A small multi-label image tagger, trained from scratch.
Model: arch vit, width 128.
Data: trained on aerial photos of the United States (SatlasPretrain), 101725 training examples.
Rows from block 2 of a small multi-label image tagger, named by matrix and row number. Rows with one number belong to one neuron. Each number is 500 + 50 x the weight over its row's rms, rounded and kept within 0 to 999. All counts start at 0. Numbers have three digits each.
Before each neuron's rows are labels from the 100 images, of 14976, where the neuron reaches its highest value: "top examples" is what is common among them. Only what is clearly more common there than usual is listed. The data: aerial photos of the United States (SatlasPretrain).
# fc1: MLP up (model.blocks.2.mlp.fc1.weight, 384x128), inputs 64-127
# fc2: MLP down (model.blocks.2.mlp.fc2.weight, 128x384, transposed), outputs 64-127

top examples: building
fc1.349:510501540524421542494401500478474444522414538581497489509511521526524511532460491562577398461502538465414497500564449464540499558475518460546453471500524438577485557468485479514539451552494565
fc2.349:400452517451492451554528512497611530588574520462582544481534551564526506462488500537481502508459553385550553442553416566433506479468499484398538536503506465448538424582451442418521530509497482

top examples: building
fc1.340:437485591496534501467562477392485567483538486553462528527534500506403583505507513500454516666439505512597600501515510528488432478441348501554516539549498504564437508450559509446569450517493469
fc2.340:488613454494530514559486521588458412485528496470437462490470523426572462498439434539523523412562504495445484477410469566471471569526516487521526425458504457533525580478496515457374585589520510

top examples: crop field
fc1.377:418583501583492537538485453445468453576479411534468583495461478444531488467470544469512511531543555572516596536520404501526525506577568532474411461468493497431464483533573468517535431505480544
fc2.377:465505509429556468531519417498452516566474537546544496423501540462433564451585458479499470391484535535505442440455505413505600570514447561507577576476529559538451458472423431436523518539490571

top examples: building
fc1.285:519525532529550494492498560512469520398503505537429501489506388473572491498459538494603437393550528575479576405496512449466522595542464478483522480437491556557563416529513435550513425512518588
fc2.285:536479546538505614481424475490531547473550567565488506529519548465533487400469505488548597478526556426536493491497545457505473501457436443444506560544452516553516536506569528540537525551349465

top examples: building
fc1.279:396413485508479496447504516584468363527485558505531528557482449469456514527449526475479560486484496513558479543543500489546475500539512562535483483507399492434518480516447472478591427525535591
fc2.279:435520575429548573412505571493533623456563478458509474472562441536563497502499518487480503364571523545545556475424583474481441557516445505450597393510546531488517457387467488478463445477618481

top examples: building
fc1.60:550470563520399465483507545516474502489469442525462474488477477538559599549513424495604450516550562532533527384584556427509385409435550479495564543469570478564521471505464467458491520512479435
fc2.60:402542446483537522531478477566555447501537570410493572530553483454499470505462528521540554469546513466443573458598463492549487435439604472521484436470534542519562627417498519513457480497548617

top examples: building
fc1.275:502493470463552416552587481510459534483490452494462536471536502468411453512500511411565438464481542457464499433422545463520505474554487505460538479543439462521502548493520458508462471521461522
fc2.275:565472425532474417486512521510480452559462516425587484539474460466615506450482553437509527593505506383475489495614525509473424402529523565535481446437586555555550495538404454555436429514586538

top examples: building
fc1.137:524498496407515513403495496567517546454452473540503562514456573592480432606428499431478477455535462531454509480568562457602554407514465542494521581458511430432382461531531485551503555489540442
fc2.137:501564455527474517574526564509483607541442480544486523505597367539482534453540494541486503492527517499526477468496461410409477582505606546532508407474609520509528486501502475528442487511465562

top examples: building
fc1.333:491452509540559442391515453575420544459553453469554455552528551554510428581475510513418541525450597542468512475443535458426592467566527427596498457441518523536356511472569452497491484521462525
fc2.333:462534514511471529509499460515475493540542504455544518572641411482462477518563520496578456468627412517427496471564478467453462487509461479539482531421459501480562489513511363524523439526438445

top examples: building
fc1.173:475474471576523496473571414440479530392531467460545609556373523537505483550524456406456487422480459496386431469499529556536526567535433469577491489462561516464465519477501550463534555480536529
fc2.173:478473557473470496505522630633499421602535480445518481454519409476523518449481540519563458559494549503543541534649533486551497479521542508448497493607513504504491573530497527456471551519494521

top examples: building
fc1.117:473523547512508438544490516373523448609626482496540530546500574549483469503464441450564470503459479463430528595340526525458433540469467423515560564517468540597513534532419512493486495553526481
fc2.117:558460422511566629497595496558507447557469496511483539509578577479433566404484564511477532563456489536522479498445542531476528543579534588438440492445499553420438533497571483510449523532360479

top examples: building
fc1.38:436405570414513602518485448546475464524486599482494472560500405507569532636535495501449494511543528497514481434460538442507389538504494463541585465516566535523447469484421372510500482558534452
fc2.38:493587430511548417467525516526584491527457457528491469479527483468431384504539506434556525496567518481484481515632488567538479557470396496485438568501468466560558587473517507521500558495448509

top examples: building
fc1.182:415522520479483503470507473533487558523448480496634455472511475429452450516503474401450572557416514428386507596410385546515471558461488527491511500499471547464463581500483464626593547412444494
fc2.182:421425528492419474490490532487547500530555596466358472495462468552589495544486562511554520430553504511489492476531496457525536429518495474465541594481557431515501426469473527470526506623533518

top examples: building
fc1.29:524501570447522474480484472547414484526467524568400532534500516470476514462394487525535456523561527523602544539453578559435474552437460474537547517515501458428487507446496393529475503534450481
fc2.29:507527423506487541536524480542467541420460507482418462532445541491558467495594459491470577464435457501548487505553386538519494504548491485550501399458533529472372417446534492514502519526525600

top examples: crop field
fc1.55:501503541498520522381561454545422483499487419572493447458490562536483505560500421534457506517430502467533436534476506487534536505610553524441524454563484537577493480515481489492452483480509560
fc2.55:437570510441432430477570468556510572422502529431449507506601443493553475392489528477562523430582493512544443553528628513457415541475521462508471551563504491361482501493569479532529406496470560

top examples: building
fc1.257:535468456444487474433559421499461431456493463497519427465569484491523482481504413477534525471495577515564630548549475514604490389558504454511488406490579485482447466496503564567516443486536491
fc2.257:467470472493591477486530497506449455483491524588427580502447426523443525495517510556579423457515460528470525459590534474424496466472483468511508586436423604506470576514495568476525492511562529

top examples: building
fc1.39:552394502385524414422518501492482487471387486482547473495425652481422486510459410483399499576568553439490492480542489489498534482584470506515533522425532526487480535514444542521582506517521414
fc2.39:417566488574469527509495556481478504523580488465525523599540465481522523560584601550525482404518460537549531573578477483425470513468490556544508493477501510505583444462607499501486544460518571

top examples: building
fc1.27:517493564489405486572549500467484436589518462538481486448461510519539456581597439606526619502498515525426512466495503494557460590476512596474543485488484405530426421451506524533474543432448461
fc2.27:528535445558555461475473496472575454458579544458477393595510461461537457592491516441422565564470541445536449481557436486500433359604565429531439521446488517466513467495464526444452567512586525

top examples: building
fc1.290:538508509546514489496621561537423368475425439433457560479465418513464497430544591460546476562506515573519557552549491512475478437457481436566517478507430473507450478470550457592414508454478466
fc2.290:460499524463524484535468362483457572485530486538562520540564515457530509412471490529420484527521508429501526452483457419498572491559568564465526393555543471523531477555499579523564401572472480

top examples: building
fc1.236:484454568498466622484506573454555619530489496593425476568532416506460501550500480428537541531557502463514523517494518357524450439495528523533562494480541491474476497481479542562447454502528538
fc2.236:549501481475432423501535507544594511558512568417533538416507464541548478499512431541523465457540472480394505406448506535484429483495441512466394437485566508542431468531459410431506555494493512

top examples: building
fc1.262:482533477461343477519483486504423520485432457518495554576533461451491437583580471495548425505515474444411505521458511539569453437524539485417507416445506464519464527456579435444452559475494484
fc2.262:541567503470490440568531553469455457575557595450467529461524463525472474446497512499498536638497564534548490534489545454434598544438505493557507517503447539480533458514465433503398412496426646

top examples: crop field
fc1.25:415529521525469495478565414423489495471513512542564536509425523528508414521489487451544529549532601509602512546475408439470472593595488519464499457517535437448481492484426455481499472491450544
fc2.25:462548547555481501536492466547599456557493506520458471499530589558493464527498467381530543317548555465464463437459580490451557454572529432546460488548474414462539552516530595454497569504506544

top examples: building
fc1.48:553464558530504516552539480489521365554551479474505576516506479528531468487507551467556505545599589568545525588494560440557487478471507448527510494444509488516425489606549420523486504501476549
fc2.48:476373464526459452493411554527506499465548527507532495534554468456516524510504531541539498532524443399545549473418459487508464511530454488485568493508567535448509493546502518456460320474467445

top examples: building
fc1.86:487442493511456580386498463472433526461467507443477539538444523382432555571507514453443518532489489505539582546594578575560482520516451499537487523392521470488458396518466488472533488549430536
fc2.86:535455521452563541495460454514426544456524406463534515454584453483538522432401511499543483502554419504535470408445614419510508575480481555518466438562556528471485404429560522554536582568447481

top examples: building
fc1.118:483547533495517528550535446480627440511483438439515621499425510544530452614436443470433467530529474348531424484497522516412496472512530520535480586526475496532554547495499401426542527493456432
fc2.118:525451526523528470507368431423529508462549543513459601551436424535495413499514491500459505475505518597450504502501479533434517548508554447458544494460487539517566577552472523485538452516587492

top examples: building
fc1.5:450563451514501476526562410547487554517544562462596522490505448441503530507530501509541502441518525434495470495416489532466583451458360573519463394420506488568449466485498491527487520538515506
fc2.5:470450556511504559384516504530503445481478499521419422550525451448519457439544513410596497493520600430564509604631501412502475469586617550551552512479538440444428491515548431521524564577565434

top examples: building
fc1.369:617493541433543408539438437514467499493498520482452524527511507535565497472458564558453574488551590430495501480537418518514451549517498427515524554488561529540474465554492433402569453540507435
fc2.369:435484424588524478490464470536493412554552473486517583491544504450424403540461584540518477469495534482502570481496582494540428532471460522481489493507511487449587547464481494596533499520543500

top examples: building
fc1.177:511517522533475482506397450513506421465497506458513488523491489458435481474541470457611431448475534386514581520490421507522415516585455455496531520500441541500505543577547447565570544492439535
fc2.177:509570478418470593545488597476441591466527560454532447475481482513604532535510427488486513574527527518561453453455625522469452512469533548515470425514490498532443456478488493583571457550606514

top examples: building
fc1.64:537535477508443470466443493428533546486524565580510593431403493478427526455435394479550515464567461545505530580457483514492575526458579432428554568432418470587496491558536557602489508532468488
fc2.64:517471525480431525543638469591537492511553453549468470468561508402468516448487475532522464548402536528507483554513521585511488537517491566536487465564646577456442406530431489485409477391564438

top examples: building
fc1.80:415429563567478474547520502589494422542546499563448483505593383494483389466505516527441550436500459623543547469390389515489501503513485428547549471439464507561476496515497532475473453555494575
fc2.80:527585535433487497463552479498453463555403419540471506514577517569483438561527484459568623589454559519482499458529503506433590528472614521544525479462460438475471529498458515470530428452502442

top examples: building
fc1.306:560455619499480430494516515415529456519602529575532493562524474416457584538489523420526428495492616455483468515425489474489468516460313513495497501502538523525504595544626456494500498479442376
fc2.306:545565449474472498467593524572598495553493458488429458486432597510524491562461425511545461529467481519490468551488586466561418489470537509466531520506438480529531542487422594554497492472452544

top examples: crop field
fc1.194:496455502498513517529530519497410521625524572465594505444488474482405462532516427463519468476446547486467470472557521509483536448575562550628515497490553599495547491481505552487544602524488457
fc2.194:533497511623535510496588499543573430573524493516436476527506507530521562496483449440524531475591484513400460561497546468571435548473510393495477523430450448482466465471518433437553529560454511

top examples: building
fc1.157:509492540444438373496516540480558478450507575554452494452463586525458458560398430460549565556482492624476439621537494515480524481473524469488567546481497437517496480593520427448558525592482397
fc2.157:517427468596491440536542497572502522543585430603468411490556577491484478453495469547430448465436512492525559603441511378496388498464506614517448490513525604465464483475510465527434453554469524

top examples: crop field
fc1.309:458475501437471452413436582469427568507455527519576527592573481549497483436519500534523446504505500437494494514455455502607494446487504498590524465480463464484473493595541595593515514560427525
fc2.309:513492581588470545508530525389559566530493500356490446501480515416495485437575497457609561473556535523525527472443429392498529449549506490482399425443527493433473533559483435548405524467486539

top examples: building
fc1.251:499450504573467417522578436510434543465393436513500449546543476521438549479468517427507495571393622521564596485386432439457538453496492455468534435518504483452523552485447524481478546580529390
fc2.251:558467507522489515434459540451369529478503555525463414612524405505529542435467553506527526606609466395478447483520618528436420500509496574533524522542560630477385453497465519561489479512525605

top examples: building
fc1.263:508466386544460492510425512525530450542431502522473474483548530426401382534487540412423484463430513485480529490530499471450491480488516503518507456457494465511396419543579551581425507534443448
fc2.263:437455555490515422602449540504468522468547447492491486445491481484545549559492478630533591553539588465557440514563511435552469475405512432498468577470575588534516432477452367491541469471526537

top examples: building
fc1.310:532514562510592456528511442472451472537572411511422462472558471514600404503472500439448456381447505584549548494503512512491506481463553474468538509528481460510450423451510499498496488484539496
fc2.310:368421523554460412429486545511518558515527464559574519573455461451479446458356558532467527608511514489442455512471567439570509514479475519519473482434448476487523572421557500569564564474535566

top examples: building
fc1.4:481521509453537546471510418465466500506540513479599497508455497521531485530532502556468465473496533442538434527506470482460541503515394559570503464479357520590536504564343520525483446507527558
fc2.4:590394491503553537478458501529531467472496520516455466477478507478430528440360505455534545546532498504485537504496504555579490457559511606498495448523506499456416492466590523519526483579461443

top examples: building
fc1.20:503504479498511574516429524415532566529541508512545464525523600457462450522547490529458465531582500470499547509411438449480498505408496402491611525502539444468446445459557576552442534522527470
fc2.20:551497476540443546473535504440429494442462426399481426545367434481532531497530464481525478408474525503557492461510514389543477561453531514454360504473530531560468568460490469537513546479490623

top examples: building
fc1.105:587422528433480495528551567481475453465566506553485487479432461533346497489471463563488464550458539511450428569487501525448419594437435532461529532509421619504536526543563479479475462503492480
fc2.105:422470491446430429574519467535575591523497415535530440636551500546565458495500469499525565356488500470519546487431523378506472518496472517577408566459479439545522524428540591515479473561555528

top examples: building
fc1.281:531466518439493591437540568513488423572418585494460544547479509545585387466508509445599474459485485542580562543417566590469462415474503507530534480532494516444549404545567527536578510471502498
fc2.281:502557599493357492560428473469546583508581484437493433515608524524495500469618407470504527576569546462488474529413521374443433423534425467543480423592574473570417542469532556522499532464490474

top examples: building
fc1.56:577535504411485494393473581532379510456502476582518551589460532456431524487512339449496472531515475457547559500537438482506499440470527496502544472496500568358403552530469555572554487536566543
fc2.56:419443516453470521543564423473575623493440536494467497427578496533496460500524558562517465457573579579474451489522596475495468561451466567459475495533532521582559450502426476451489403448500454

top examples: building
fc1.37:450510410589504464410477547443565502557527522501509571552437531549542455449455545525457523420458625455547485499418559499409514501494490476530550460424442509409408503542534436438509578540542494
fc2.37:528529526437502504580496473531426575468499517528425538470551480502460474479477435473477455596510522516477516519577462548437515491453541511510492499584567514569444529589410530532609488551475538

top examples: building
fc1.327:550468521472466523457455505428476517485444454548464534547531414473586504502455469561503554549535521490431451511616549624522629527483515470538552545443484508552452568444500536533517483474481544
fc2.327:434495523495524463494482543560486512474485501520631581473498416469474460477457477426548441530498405499430535464487544456451498506528592471532455458535566492523513466483508457570465484569633603

top examples: building
fc1.348:616488546526449531412516512483413461501567563505449495453438500564554506512555611570455504468464488417391530536544565550572476577509497505546519510531436407405529450564471542487565617512462501
fc2.348:549501383543444435570468465497596437433482464539468464506526475521505451587397497556494522535408458513480540446561570556422435436473531533502531485483556483489555500539453578504467551477487456

top examples: building
fc1.221:482475516429493479525543542494566493557514536449483416540517430455534384564483463540558505428419496480548562476473550471528458483483437548426494576474475447482580501554496508483609515446503461
fc2.221:508620509546424542488383493484523553440584560515512511492484517496420452397516447503589493540465574544452473610449425570392477480493573487530506429519591509483507474539535545563452460482500507

top examples: building
fc1.234:540534568541622476548474579390553593511453416371537512521452528541482458431497504404446424562448525445498451447449406491506500486512472522533515482452487516456502543478447423446489553566447458
fc2.234:556635512421460507443516525454490533425455551494484466574558439504551512511384482561488512521436527490472559519488566632507502408515516533524486504547463502482495514419530618552546549477569470

top examples: building
fc1.35:568501470554522498478515572476507521477440471460432465516580438475475403575610527556479478504521550439452547465512517475542492482533466482386416488394429522530543532497458510433438474623448622
fc2.35:445541501496519491475491391467490505518493540509511657544434434468453458388480417486497489568517490544567551481499499493423530529456577433625517483554559565484505535470459507610448477511620506

top examples: crop field
fc1.300:544542471566430474452524448387485437545478527621517543544480513556533450542558462406542422478561547516531479498496454535472521618499544540428455459550529424466534546500419478557465372453514525
fc2.300:515573533547532544502519523504529487558416449547489581482495464461494498429499463474461545432589467489495431515450433449497440396545500563494428372459503432475514511569498536445524689518530486

top examples: building
fc1.216:478433542534396535479510518407516515512523404448506494502556492510523513582500561440532477551453476534503388453587504470603519528461519459524559553475487488535399514457471528503605424460569457
fc2.216:410631439470634507498529346503446449354488514554539555567406523475491418396523436509525525504519475511482513469482510541551429524484444532506555486479440594537560562518567566406496517493442545

top examples: building
fc1.329:467462477464412581507587581488451447515504482529526493552583485476488462483484608350429544530488428529487491469572538525556527513466543526555542493399555425495540575465523500524558528502536504
fc2.329:466575556446563425508434469473576565494547511446561535474363506569420486484475437563517457481494577465541508509450527495457486609506535477451535457589531515558489428452485433473509526508414506

top examples: building
fc1.212:380508483466531526482491517480428512560555515464543535526555534583422487517490499530435424451535505542566524495565525488490473518532373439434462479515483561413445427546514577527527432420610503
fc2.212:581464541545559514491576608497495570523464485514457538531578438451487531525577526520542490486423447512485475471398497510497447494512534574581410451455462567512494559519476449428423524507556421

top examples: building
fc1.121:447482578538473563506517416509468410609539529562599502637510493422533499537581453561479525457481504618539481564551402401576449556490475461473556495421446475411585489553488508512470452462461501
fc2.121:518470416495488574574506506544449527475485524422559455472503432499567530490349575481531540490501593427496519515488554487526544439513510599493454585537523513461443399542494497460374440504481521

top examples: building
fc1.11:487509534582493571454524510566430557570566501439522521576452470546467572421464607459501447533479513499528552477494485462513352516504554427451543518488540466484456494411515440492575439535497437
fc2.11:537551381509521496505405452475405493513383562535444559530450601467523426496494399448516524440549471468475491426522505573473576484485448616517455458576497549456532464484497495509571537476516523

top examples: crop field
fc1.46:544479542521614520390480530450453448375606514469506493524494574500492486606516512533534453483464540514462492545518477452439506512509508470471473442530380441463511496595538626352471490591427459
fc2.46:465559396422451558502534424424625557472480569487432611492525530501503465410522488520496468619455575522534412507465515544507466503516508500453518440465556555446583489441533568602504539533581516

top examples: crop field
fc1.361:476488543467521549457488433483551517513529457436508499494472466505468570508511542515526520406432431428453520459507542597473469429426484498441535516467481526552418527560559434592567499560533533
fc2.361:439547462441461484458547467520520482566585495538471574507520490497550465532600452511527511513404550516595520484558435497460454396537513441508425562474510503481546529491487540448475572436555596