{"patch_size": [4, 4], "conv_stem": false, "pooling": "mean", "num_labels": 7, "residual_init": "scaled_by_depth", "optimizer": "muon", "nesterov": true, "orthogonalizer": "newton_schulz_5", "warmup_steps": 1460, "adamw_weight_decay_other_params": 0.01}
Rows from block 3 of a small multi-label image tagger, named by matrix and row number. Rows with one number belong to one neuron. Each number is 50 + 12 x the weight over its row's rms, rounded and kept within 0 to 99. All counts start at 0.
After each neuron's rows are labels from the 100 images, of 14976, where the neuron reaches its highest value: "patch colour" is the nearest of a few named colours to the mean colour under the peak. Only what is clearly more common there than usual is listed. The data: aerial photos of the United States (SatlasPretrain).
# fc1: MLP up (model.blocks.3.mlp.fc1.weight, 384x128), inputs 0-63
# fc2: MLP down (model.blocks.3.mlp.fc2.weight, 128x384, transposed), outputs 0-63

fc1.40:45 71 70 50 72 37 69 60 63 33 44 28 37 35 59 58 48 58 85 38 34 24 72 48 56 39 65 55 47 65 68 71 42 51 51 57 53 60 65 54 42 45 39 22 30 50 78 45 53 69 57 44 63 52 61 35 70 41 31 41 44 57 51 47
fc2.40:63 60 44 44 57 68 60 57 46 55 53 40 46 37 34 56 53 38 41 50 38 60 23 59 74 44 72 45 63 58 38 48 71 65 78 42 51 69 32 62 78 38 37 65 40 73 65 58 56 48 60 63 55 49 41 59 37 45 48 40 31 63 34 49
patch colour: pink

fc1.9:40 59 61 43 44 57 45 32 50 57 48 62 34 53 58 58 54 51 59 43 73 33 44 50 59 31 59 53 55 64 48 44 42 57 66 53 39 42 60 46 39 48 47 51 45 38 33 53 61 55 44 33 54 49 64 51 37 30 31 53 65 62 49 48
fc2.9:33 52 49 39 51 43 64 39 33 56 38 42 43 61 46 74 52 68 49 39 43 68 54 58 38 49 48 61 56 60 39 36 73 36 35 68 51 39 40 48 58 61 55 62 43 42 53 54 62 44 39 25 40 35 32 39 42 60 39 40 55 30 51 59
patch colour: grey

fc1.304:48 65 69 58 48 57 46 66 34 49 51 56 57 72 65 31 66 34 51 31 41 46 36 42 35 46 43 60 82 46 37 42 34 30 59 55 61 56 28 46 53 57 33 53 42 51 61 23 37 70 40 55 24 51 42 54 49 72 58 65 47 51 51 44
fc2.304:37 69 66 38 76 41 53 61 67 43 55 38 40 62 45 33 55 65 29 62 66 47 75 51 48 58 50 61 25 46 51 54 40 58 33 44 67 68 38 37 52 18 56 66 53 44 57 75 45 61 41 41 44 59 44 48 45 48 37 42 60 32 35 58
patch colour: brown

fc1.232:56 60 43 37 53 56 40 53 45 68 55 53 58 32 30 46 53 50 29 48 44 27 37 40 74 69 40 43 36 56 38 61 48 79 51 62 50 56 44 46 44 49 57 27 42 65 78 31 42 39 35 78 68 52 53 45 55 38 55 44 70 62 70 47
fc2.232:49 53 46 59 49 61 50 36 57 30 61 46 47 39 64 70 39 46 31 67 58 82 33 43 35 61 36 51 64 60 41 86 45 57 39 57 55 76 46 61 46 60 49 41 46 56 35 69 46 35 35 56 52 47 46 53 42 56 57 75 51 47 37 40
patch colour: green

fc1.95:54 36 58 50 72 53 57 36 27 53 59 46 51 46 57 39 37 49 47 80 51 39 58 41 46 25 48 58 50 43 25 53 57 55 66 59 48 42 28 64 45 37 61 45 67 65 46 42 50 48 54 49 57 39 58 62 42 44 49 29 42 57 50 32
fc2.95:38 42 48 64 27 23 42 72 72 39 47 63 58 66 49 51 51 49 63 42 60 59 54 59 53 43 35 63 61 36 36 33 42 64 44 48 42 51 58 44 52 72 34 52 69 44 31 30 52 47 34 45 39 49 42 34 52 44 52 58 54 41 50 48
patch colour: green

fc1.190:45 31 50 59 35 42 61 32 43 38 53 62 60 36 46 49 68 54 68 34 56 60 52 65 58 51 31 45 56 23 48 42 84 51 51 26 64 54 58 71 39 72 53 53 66 29 40 54 48 47 46 34 72 47 70 37 44 39 41 43 72 61 52 28
fc2.190:50 37 50 42 60 56 49 60 32 44 47 78 37 51 64 55 51 38 39 67 52 65 48 48 41 50 61 30 67 53 48 33 32 53 57 59 31 63 57 41 44 38 59 61 56 63 68 43 49 39 54 44 46 46 43 50 41 68 56 41 58 45 42 25
patch colour: grey

fc1.109:48 44 42 45 79 28 62 45 61 66 46 42 43 37 43 57 48 61 63 60 46 53 55 43 70 51 53 51 61 48 44 52 59 49 71 62 45 52 45 55 61 37 38 41 59 53 52 43 20 50 56 49 52 23 24 42 56 54 56 48 58 46 54 34
fc2.109:51 69 32 35 54 47 57 66 55 51 30 45 32 55 29 52 30 45 69 56 23 36 55 65 57 39 63 49 54 59 44 47 45 64 76 42 40 47 67 54 55 50 60 49 47 48 44 39 47 34 49 58 27 54 63 57 59 61 54 36 55 62 45 50
patch colour: pink

fc1.245:50 42 55 48 44 26 45 65 48 44 52 57 53 60 34 37 54 59 48 49 61 61 47 55 49 62 58 55 41 56 44 50 47 70 52 46 47 57 52 62 44 44 42 32 60 58 47 40 47 49 53 58 59 23 37 44 25 32 54 71 62 23 48 54
fc2.245:49 65 49 72 46 79 61 49 31 49 56 55 59 45 60 66 66 50 59 52 59 48 33 68 40 44 39 56 47 45 48 57 43 66 46 49 37 36 35 60 39 52 50 54 49 65 43 52 43 64 53 51 53 63 54 44 65 63 55 48 50 67 36 60
patch colour: pink

fc1.237:49 40 64 55 50 62 60 29 50 65 46 47 44 72 38 39 55 50 52 47 53 46 80 40 54 70 65 54 32 45 77 61 59 40 35 61 51 45 42 47 64 53 40 54 32 38 50 61 51 57 44 41 49 69 60 49 28 54 57 54 32 37 55 52
fc2.237:39 72 57 55 56 44 32 16 48 42 50 30 63 78 47 50 47 61 60 39 57 46 50 43 49 48 45 44 50 37 62 32 45 58 54 63 56 69 45 38 27 58 85 46 59 48 45 48 50 44 32 55 34 55 43 36 41 42 70 62 68 45 46 67
patch colour: pink

fc1.181:68 37 56 63 63 51 52 22 45 51 56 45 49 35 48 73 36 53 56 30 78 57 62 58 54 46 53 55 47 59 65 46 39 66 41 45 50 50 54 62 66 38 18 40 48 47 72 23 35 45 49 42 67 40 57 46 50 42 39 27 36 45 60 73
fc2.181:36 50 52 49 77 44 24 66 53 45 49 57 57 63 56 48 48 55 61 53 34 59 39 57 58 54 40 41 62 42 54 47 50 46 61 75 24 53 43 61 54 67 56 65 49 22 49 60 45 62 37 46 31 34 53 35 40 51 36 48 51 48 35 43
patch colour: grey

fc1.240:60 58 41 38 38 42 51 83 33 59 39 48 50 35 56 36 33 49 71 39 67 53 45 45 28 54 51 67 31 67 67 63 78 46 41 40 35 38 48 45 39 53 46 49 50 37 58 78 59 61 29 43 62 52 51 44 29 70 40 56 47 47 35 55
fc2.240:37 32 53 52 57 52 52 00 50 72 73 54 48 57 54 55 57 55 34 62 52 55 45 56 49 53 31 48 41 43 45 46 47 39 55 67 71 48 59 58 57 45 55 41 52 77 40 48 47 31 67 66 46 43 56 50 57 61 59 50 47 49 37 55
patch colour: brown

fc1.167:31 75 54 42 31 61 47 48 46 52 50 58 38 55 66 66 52 36 36 59 43 52 61 54 53 48 59 63 46 74 75 52 32 56 50 28 53 52 52 54 39 34 53 35 47 54 49 50 58 49 54 42 48 34 67 71 71 30 31 39 34 48 60 41
fc2.167:45 53 50 46 54 44 48 35 44 65 57 49 35 56 38 40 52 46 54 50 47 64 58 68 16 67 21 58 50 62 65 47 69 41 33 44 32 19 38 58 54 66 51 55 22 38 44 52 32 45 58 56 44 36 46 51 60 16 44 73 75 43 44 83
patch colour: grey

fc1.369:22 57 71 34 49 64 47 77 44 50 51 65 57 66 72 63 60 58 45 32 46 71 60 22 32 55 37 51 52 28 50 42 27 47 44 34 40 27 53 36 51 50 37 67 42 31 40 39 39 53 65 63 49 62 46 73 69 61 45 46 42 50 55 30
fc2.369:29 52 69 65 46 47 61 42 54 64 80 44 70 43 57 30 67 49 36 50 51 42 71 36 48 54 52 54 48 31 43 61 46 37 36 53 56 22 32 69 48 55 40 52 54 27 51 43 52 51 34 64 33 38 49 64 46 22 47 40 68 56 55 53
patch colour: brown

fc1.271:58 71 44 42 38 47 39 26 33 61 53 38 56 38 48 60 51 61 19 43 43 50 61 57 44 52 45 45 50 47 28 57 66 29 41 31 40 65 41 49 43 42 70 62 68 76 50 61 44 35 52 26 33 40 29 39 54 48 46 58 44 57 54 37
fc2.271:50 64 46 50 58 48 64 55 36 58 45 41 50 47 41 43 69 42 61 47 56 42 49 17 53 60 46 54 47 37 38 34 51 29 66 50 50 52 50 56 67 58 54 51 75 55 30 49 24 49 57 87 52 54 50 54 40 41 50 56 39 60 52 46
patch colour: brown

fc1.243:48 61 58 67 68 53 48 49 47 50 65 25 36 46 72 29 42 52 33 46 41 41 45 67 49 79 19 48 31 40 43 52 39 63 60 65 67 52 35 53 71 34 53 51 40 56 62 59 41 38 53 68 48 42 46 64 38 53 52 42 52 37 40 43
fc2.243:51 36 47 35 51 52 76 67 70 45 71 45 55 58 42 69 56 48 44 37 32 38 40 34 71 54 48 74 56 72 53 60 66 45 44 46 60 33 46 46 47 51 58 58 57 32 42 56 44 45 62 69 43 61 48 60 46 28 27 44 44 29 46 69
patch colour: green

fc1.135:59 56 57 68 36 55 63 54 12 45 65 36 59 48 51 50 66 47 64 65 66 44 48 25 38 64 49 65 48 33 34 34 53 29 61 37 43 46 34 52 64 49 37 59 49 35 51 36 33 47 66 72 61 51 62 72 63 48 48 39 66 56 50 63
fc2.135:57 64 55 50 66 44 47 57 68 50 42 57 50 50 45 65 43 42 59 40 56 56 52 78 54 36 45 55 65 45 54 52 42 39 52 51 37 33 33 23 54 65 54 47 45 36 41 63 72 42 24 31 45 40 33 46 43 52 40 52 59 27 53 46
patch colour: green

fc1.283:43 59 66 54 55 42 42 60 44 26 49 42 38 63 44 35 36 39 69 39 45 73 68 46 37 59 50 37 54 41 52 48 28 37 55 16 47 53 52 60 36 49 34 75 50 44 56 46 73 48 79 33 64 30 55 63 77 66 54 43 65 34 36 52
fc2.283:37 51 54 47 63 54 75 38 59 55 55 36 55 50 69 39 61 38 36 62 66 58 50 33 62 43 55 60 46 44 49 55 47 45 48 67 57 42 50 51 63 59 30 30 65 29 46 66 34 50 41 63 41 54 61 62 13 36 47 41 53 59 64 47
patch colour: brown

fc1.77:56 41 63 40 41 55 94 55 53 73 58 64 46 67 46 49 60 57 51 39 47 46 52 46 47 57 27 53 35 57 53 49 53 75 47 36 46 47 45 50 55 38 81 40 49 62 47 66 34 60 51 37 46 34 73 68 63 56 46 66 45 46 44 48
fc2.77:33 43 51 42 46 62 60 67 58 53 34 32 50 61 42 44 49 74 59 60 53 45 64 52 45 49 37 49 65 46 60 52 21 63 53 42 59 53 56 52 50 81 42 62 46 70 54 49 30 60 58 49 44 47 56 44 59 34 40 43 35 31 60 51
patch colour: pink

fc1.151:72 27 50 48 52 61 46 55 56 46 42 38 40 43 53 63 49 43 46 45 47 51 41 56 66 59 68 75 32 45 27 38 43 65 38 40 77 53 51 31 45 42 49 46 55 54 51 56 31 56 73 52 29 54 61 42 49 68 49 69 74 63 48 53
fc2.151:42 38 66 56 24 30 35 67 57 35 67 37 61 55 54 34 35 59 52 52 56 47 39 71 43 53 54 68 40 55 63 54 49 34 50 65 33 15 57 51 26 37 51 49 60 27 49 54 46 51 44 62 56 58 50 61 30 52 53 50 40 73 59 65
patch colour: pink

fc1.296:43 36 38 38 54 63 56 54 44 65 51 57 45 42 34 54 56 40 51 50 36 60 70 69 42 47 68 66 44 37 37 47 57 66 58 41 31 46 26 58 56 46 43 40 37 71 45 58 54 47 46 33 71 53 56 42 65 60 61 56 43 34 50 47
fc2.296:59 40 35 57 68 50 40 66 66 62 39 47 61 54 26 73 59 58 49 27 54 49 51 59 46 60 48 53 50 47 50 78 38 38 48 46 36 53 32 66 57 63 46 57 58 51 54 46 39 48 58 57 57 41 39 62 40 52 43 65 49 43 63 79
patch colour: pink

fc1.141:56 69 63 64 38 38 55 57 59 68 61 48 31 34 53 61 64 44 48 41 79 64 65 45 56 50 40 55 46 56 55 63 37 59 51 60 42 57 35 63 75 47 67 49 62 40 48 22 51 43 37 44 29 34 31 59 46 44 48 41 51 71 54 65
fc2.141:48 38 38 63 34 58 55 69 40 50 55 44 57 50 52 63 74 32 26 63 47 42 61 60 45 59 46 51 55 32 45 50 52 42 37 73 49 72 57 28 45 50 47 65 49 45 65 56 56 45 40 37 59 38 46 61 44 48 35 42 36 58 45 68
patch colour: brown

fc1.15:72 57 48 43 63 47 42 51 33 45 42 45 47 49 31 62 60 59 25 54 51 51 32 50 58 67 25 53 53 53 53 66 51 67 53 60 51 53 53 42 52 30 45 46 29 49 64 47 31 39 53 59 56 58 43 40 35 64 77 77 61 27 56 48
fc2.15:38 58 49 53 54 57 77 30 50 62 74 37 40 56 55 40 65 53 59 59 22 45 59 59 44 39 37 55 41 57 36 61 38 43 50 35 63 53 27 55 53 35 67 59 75 52 29 63 40 47 61 32 41 50 46 59 71 30 55 58 49 56 55 44
patch colour: green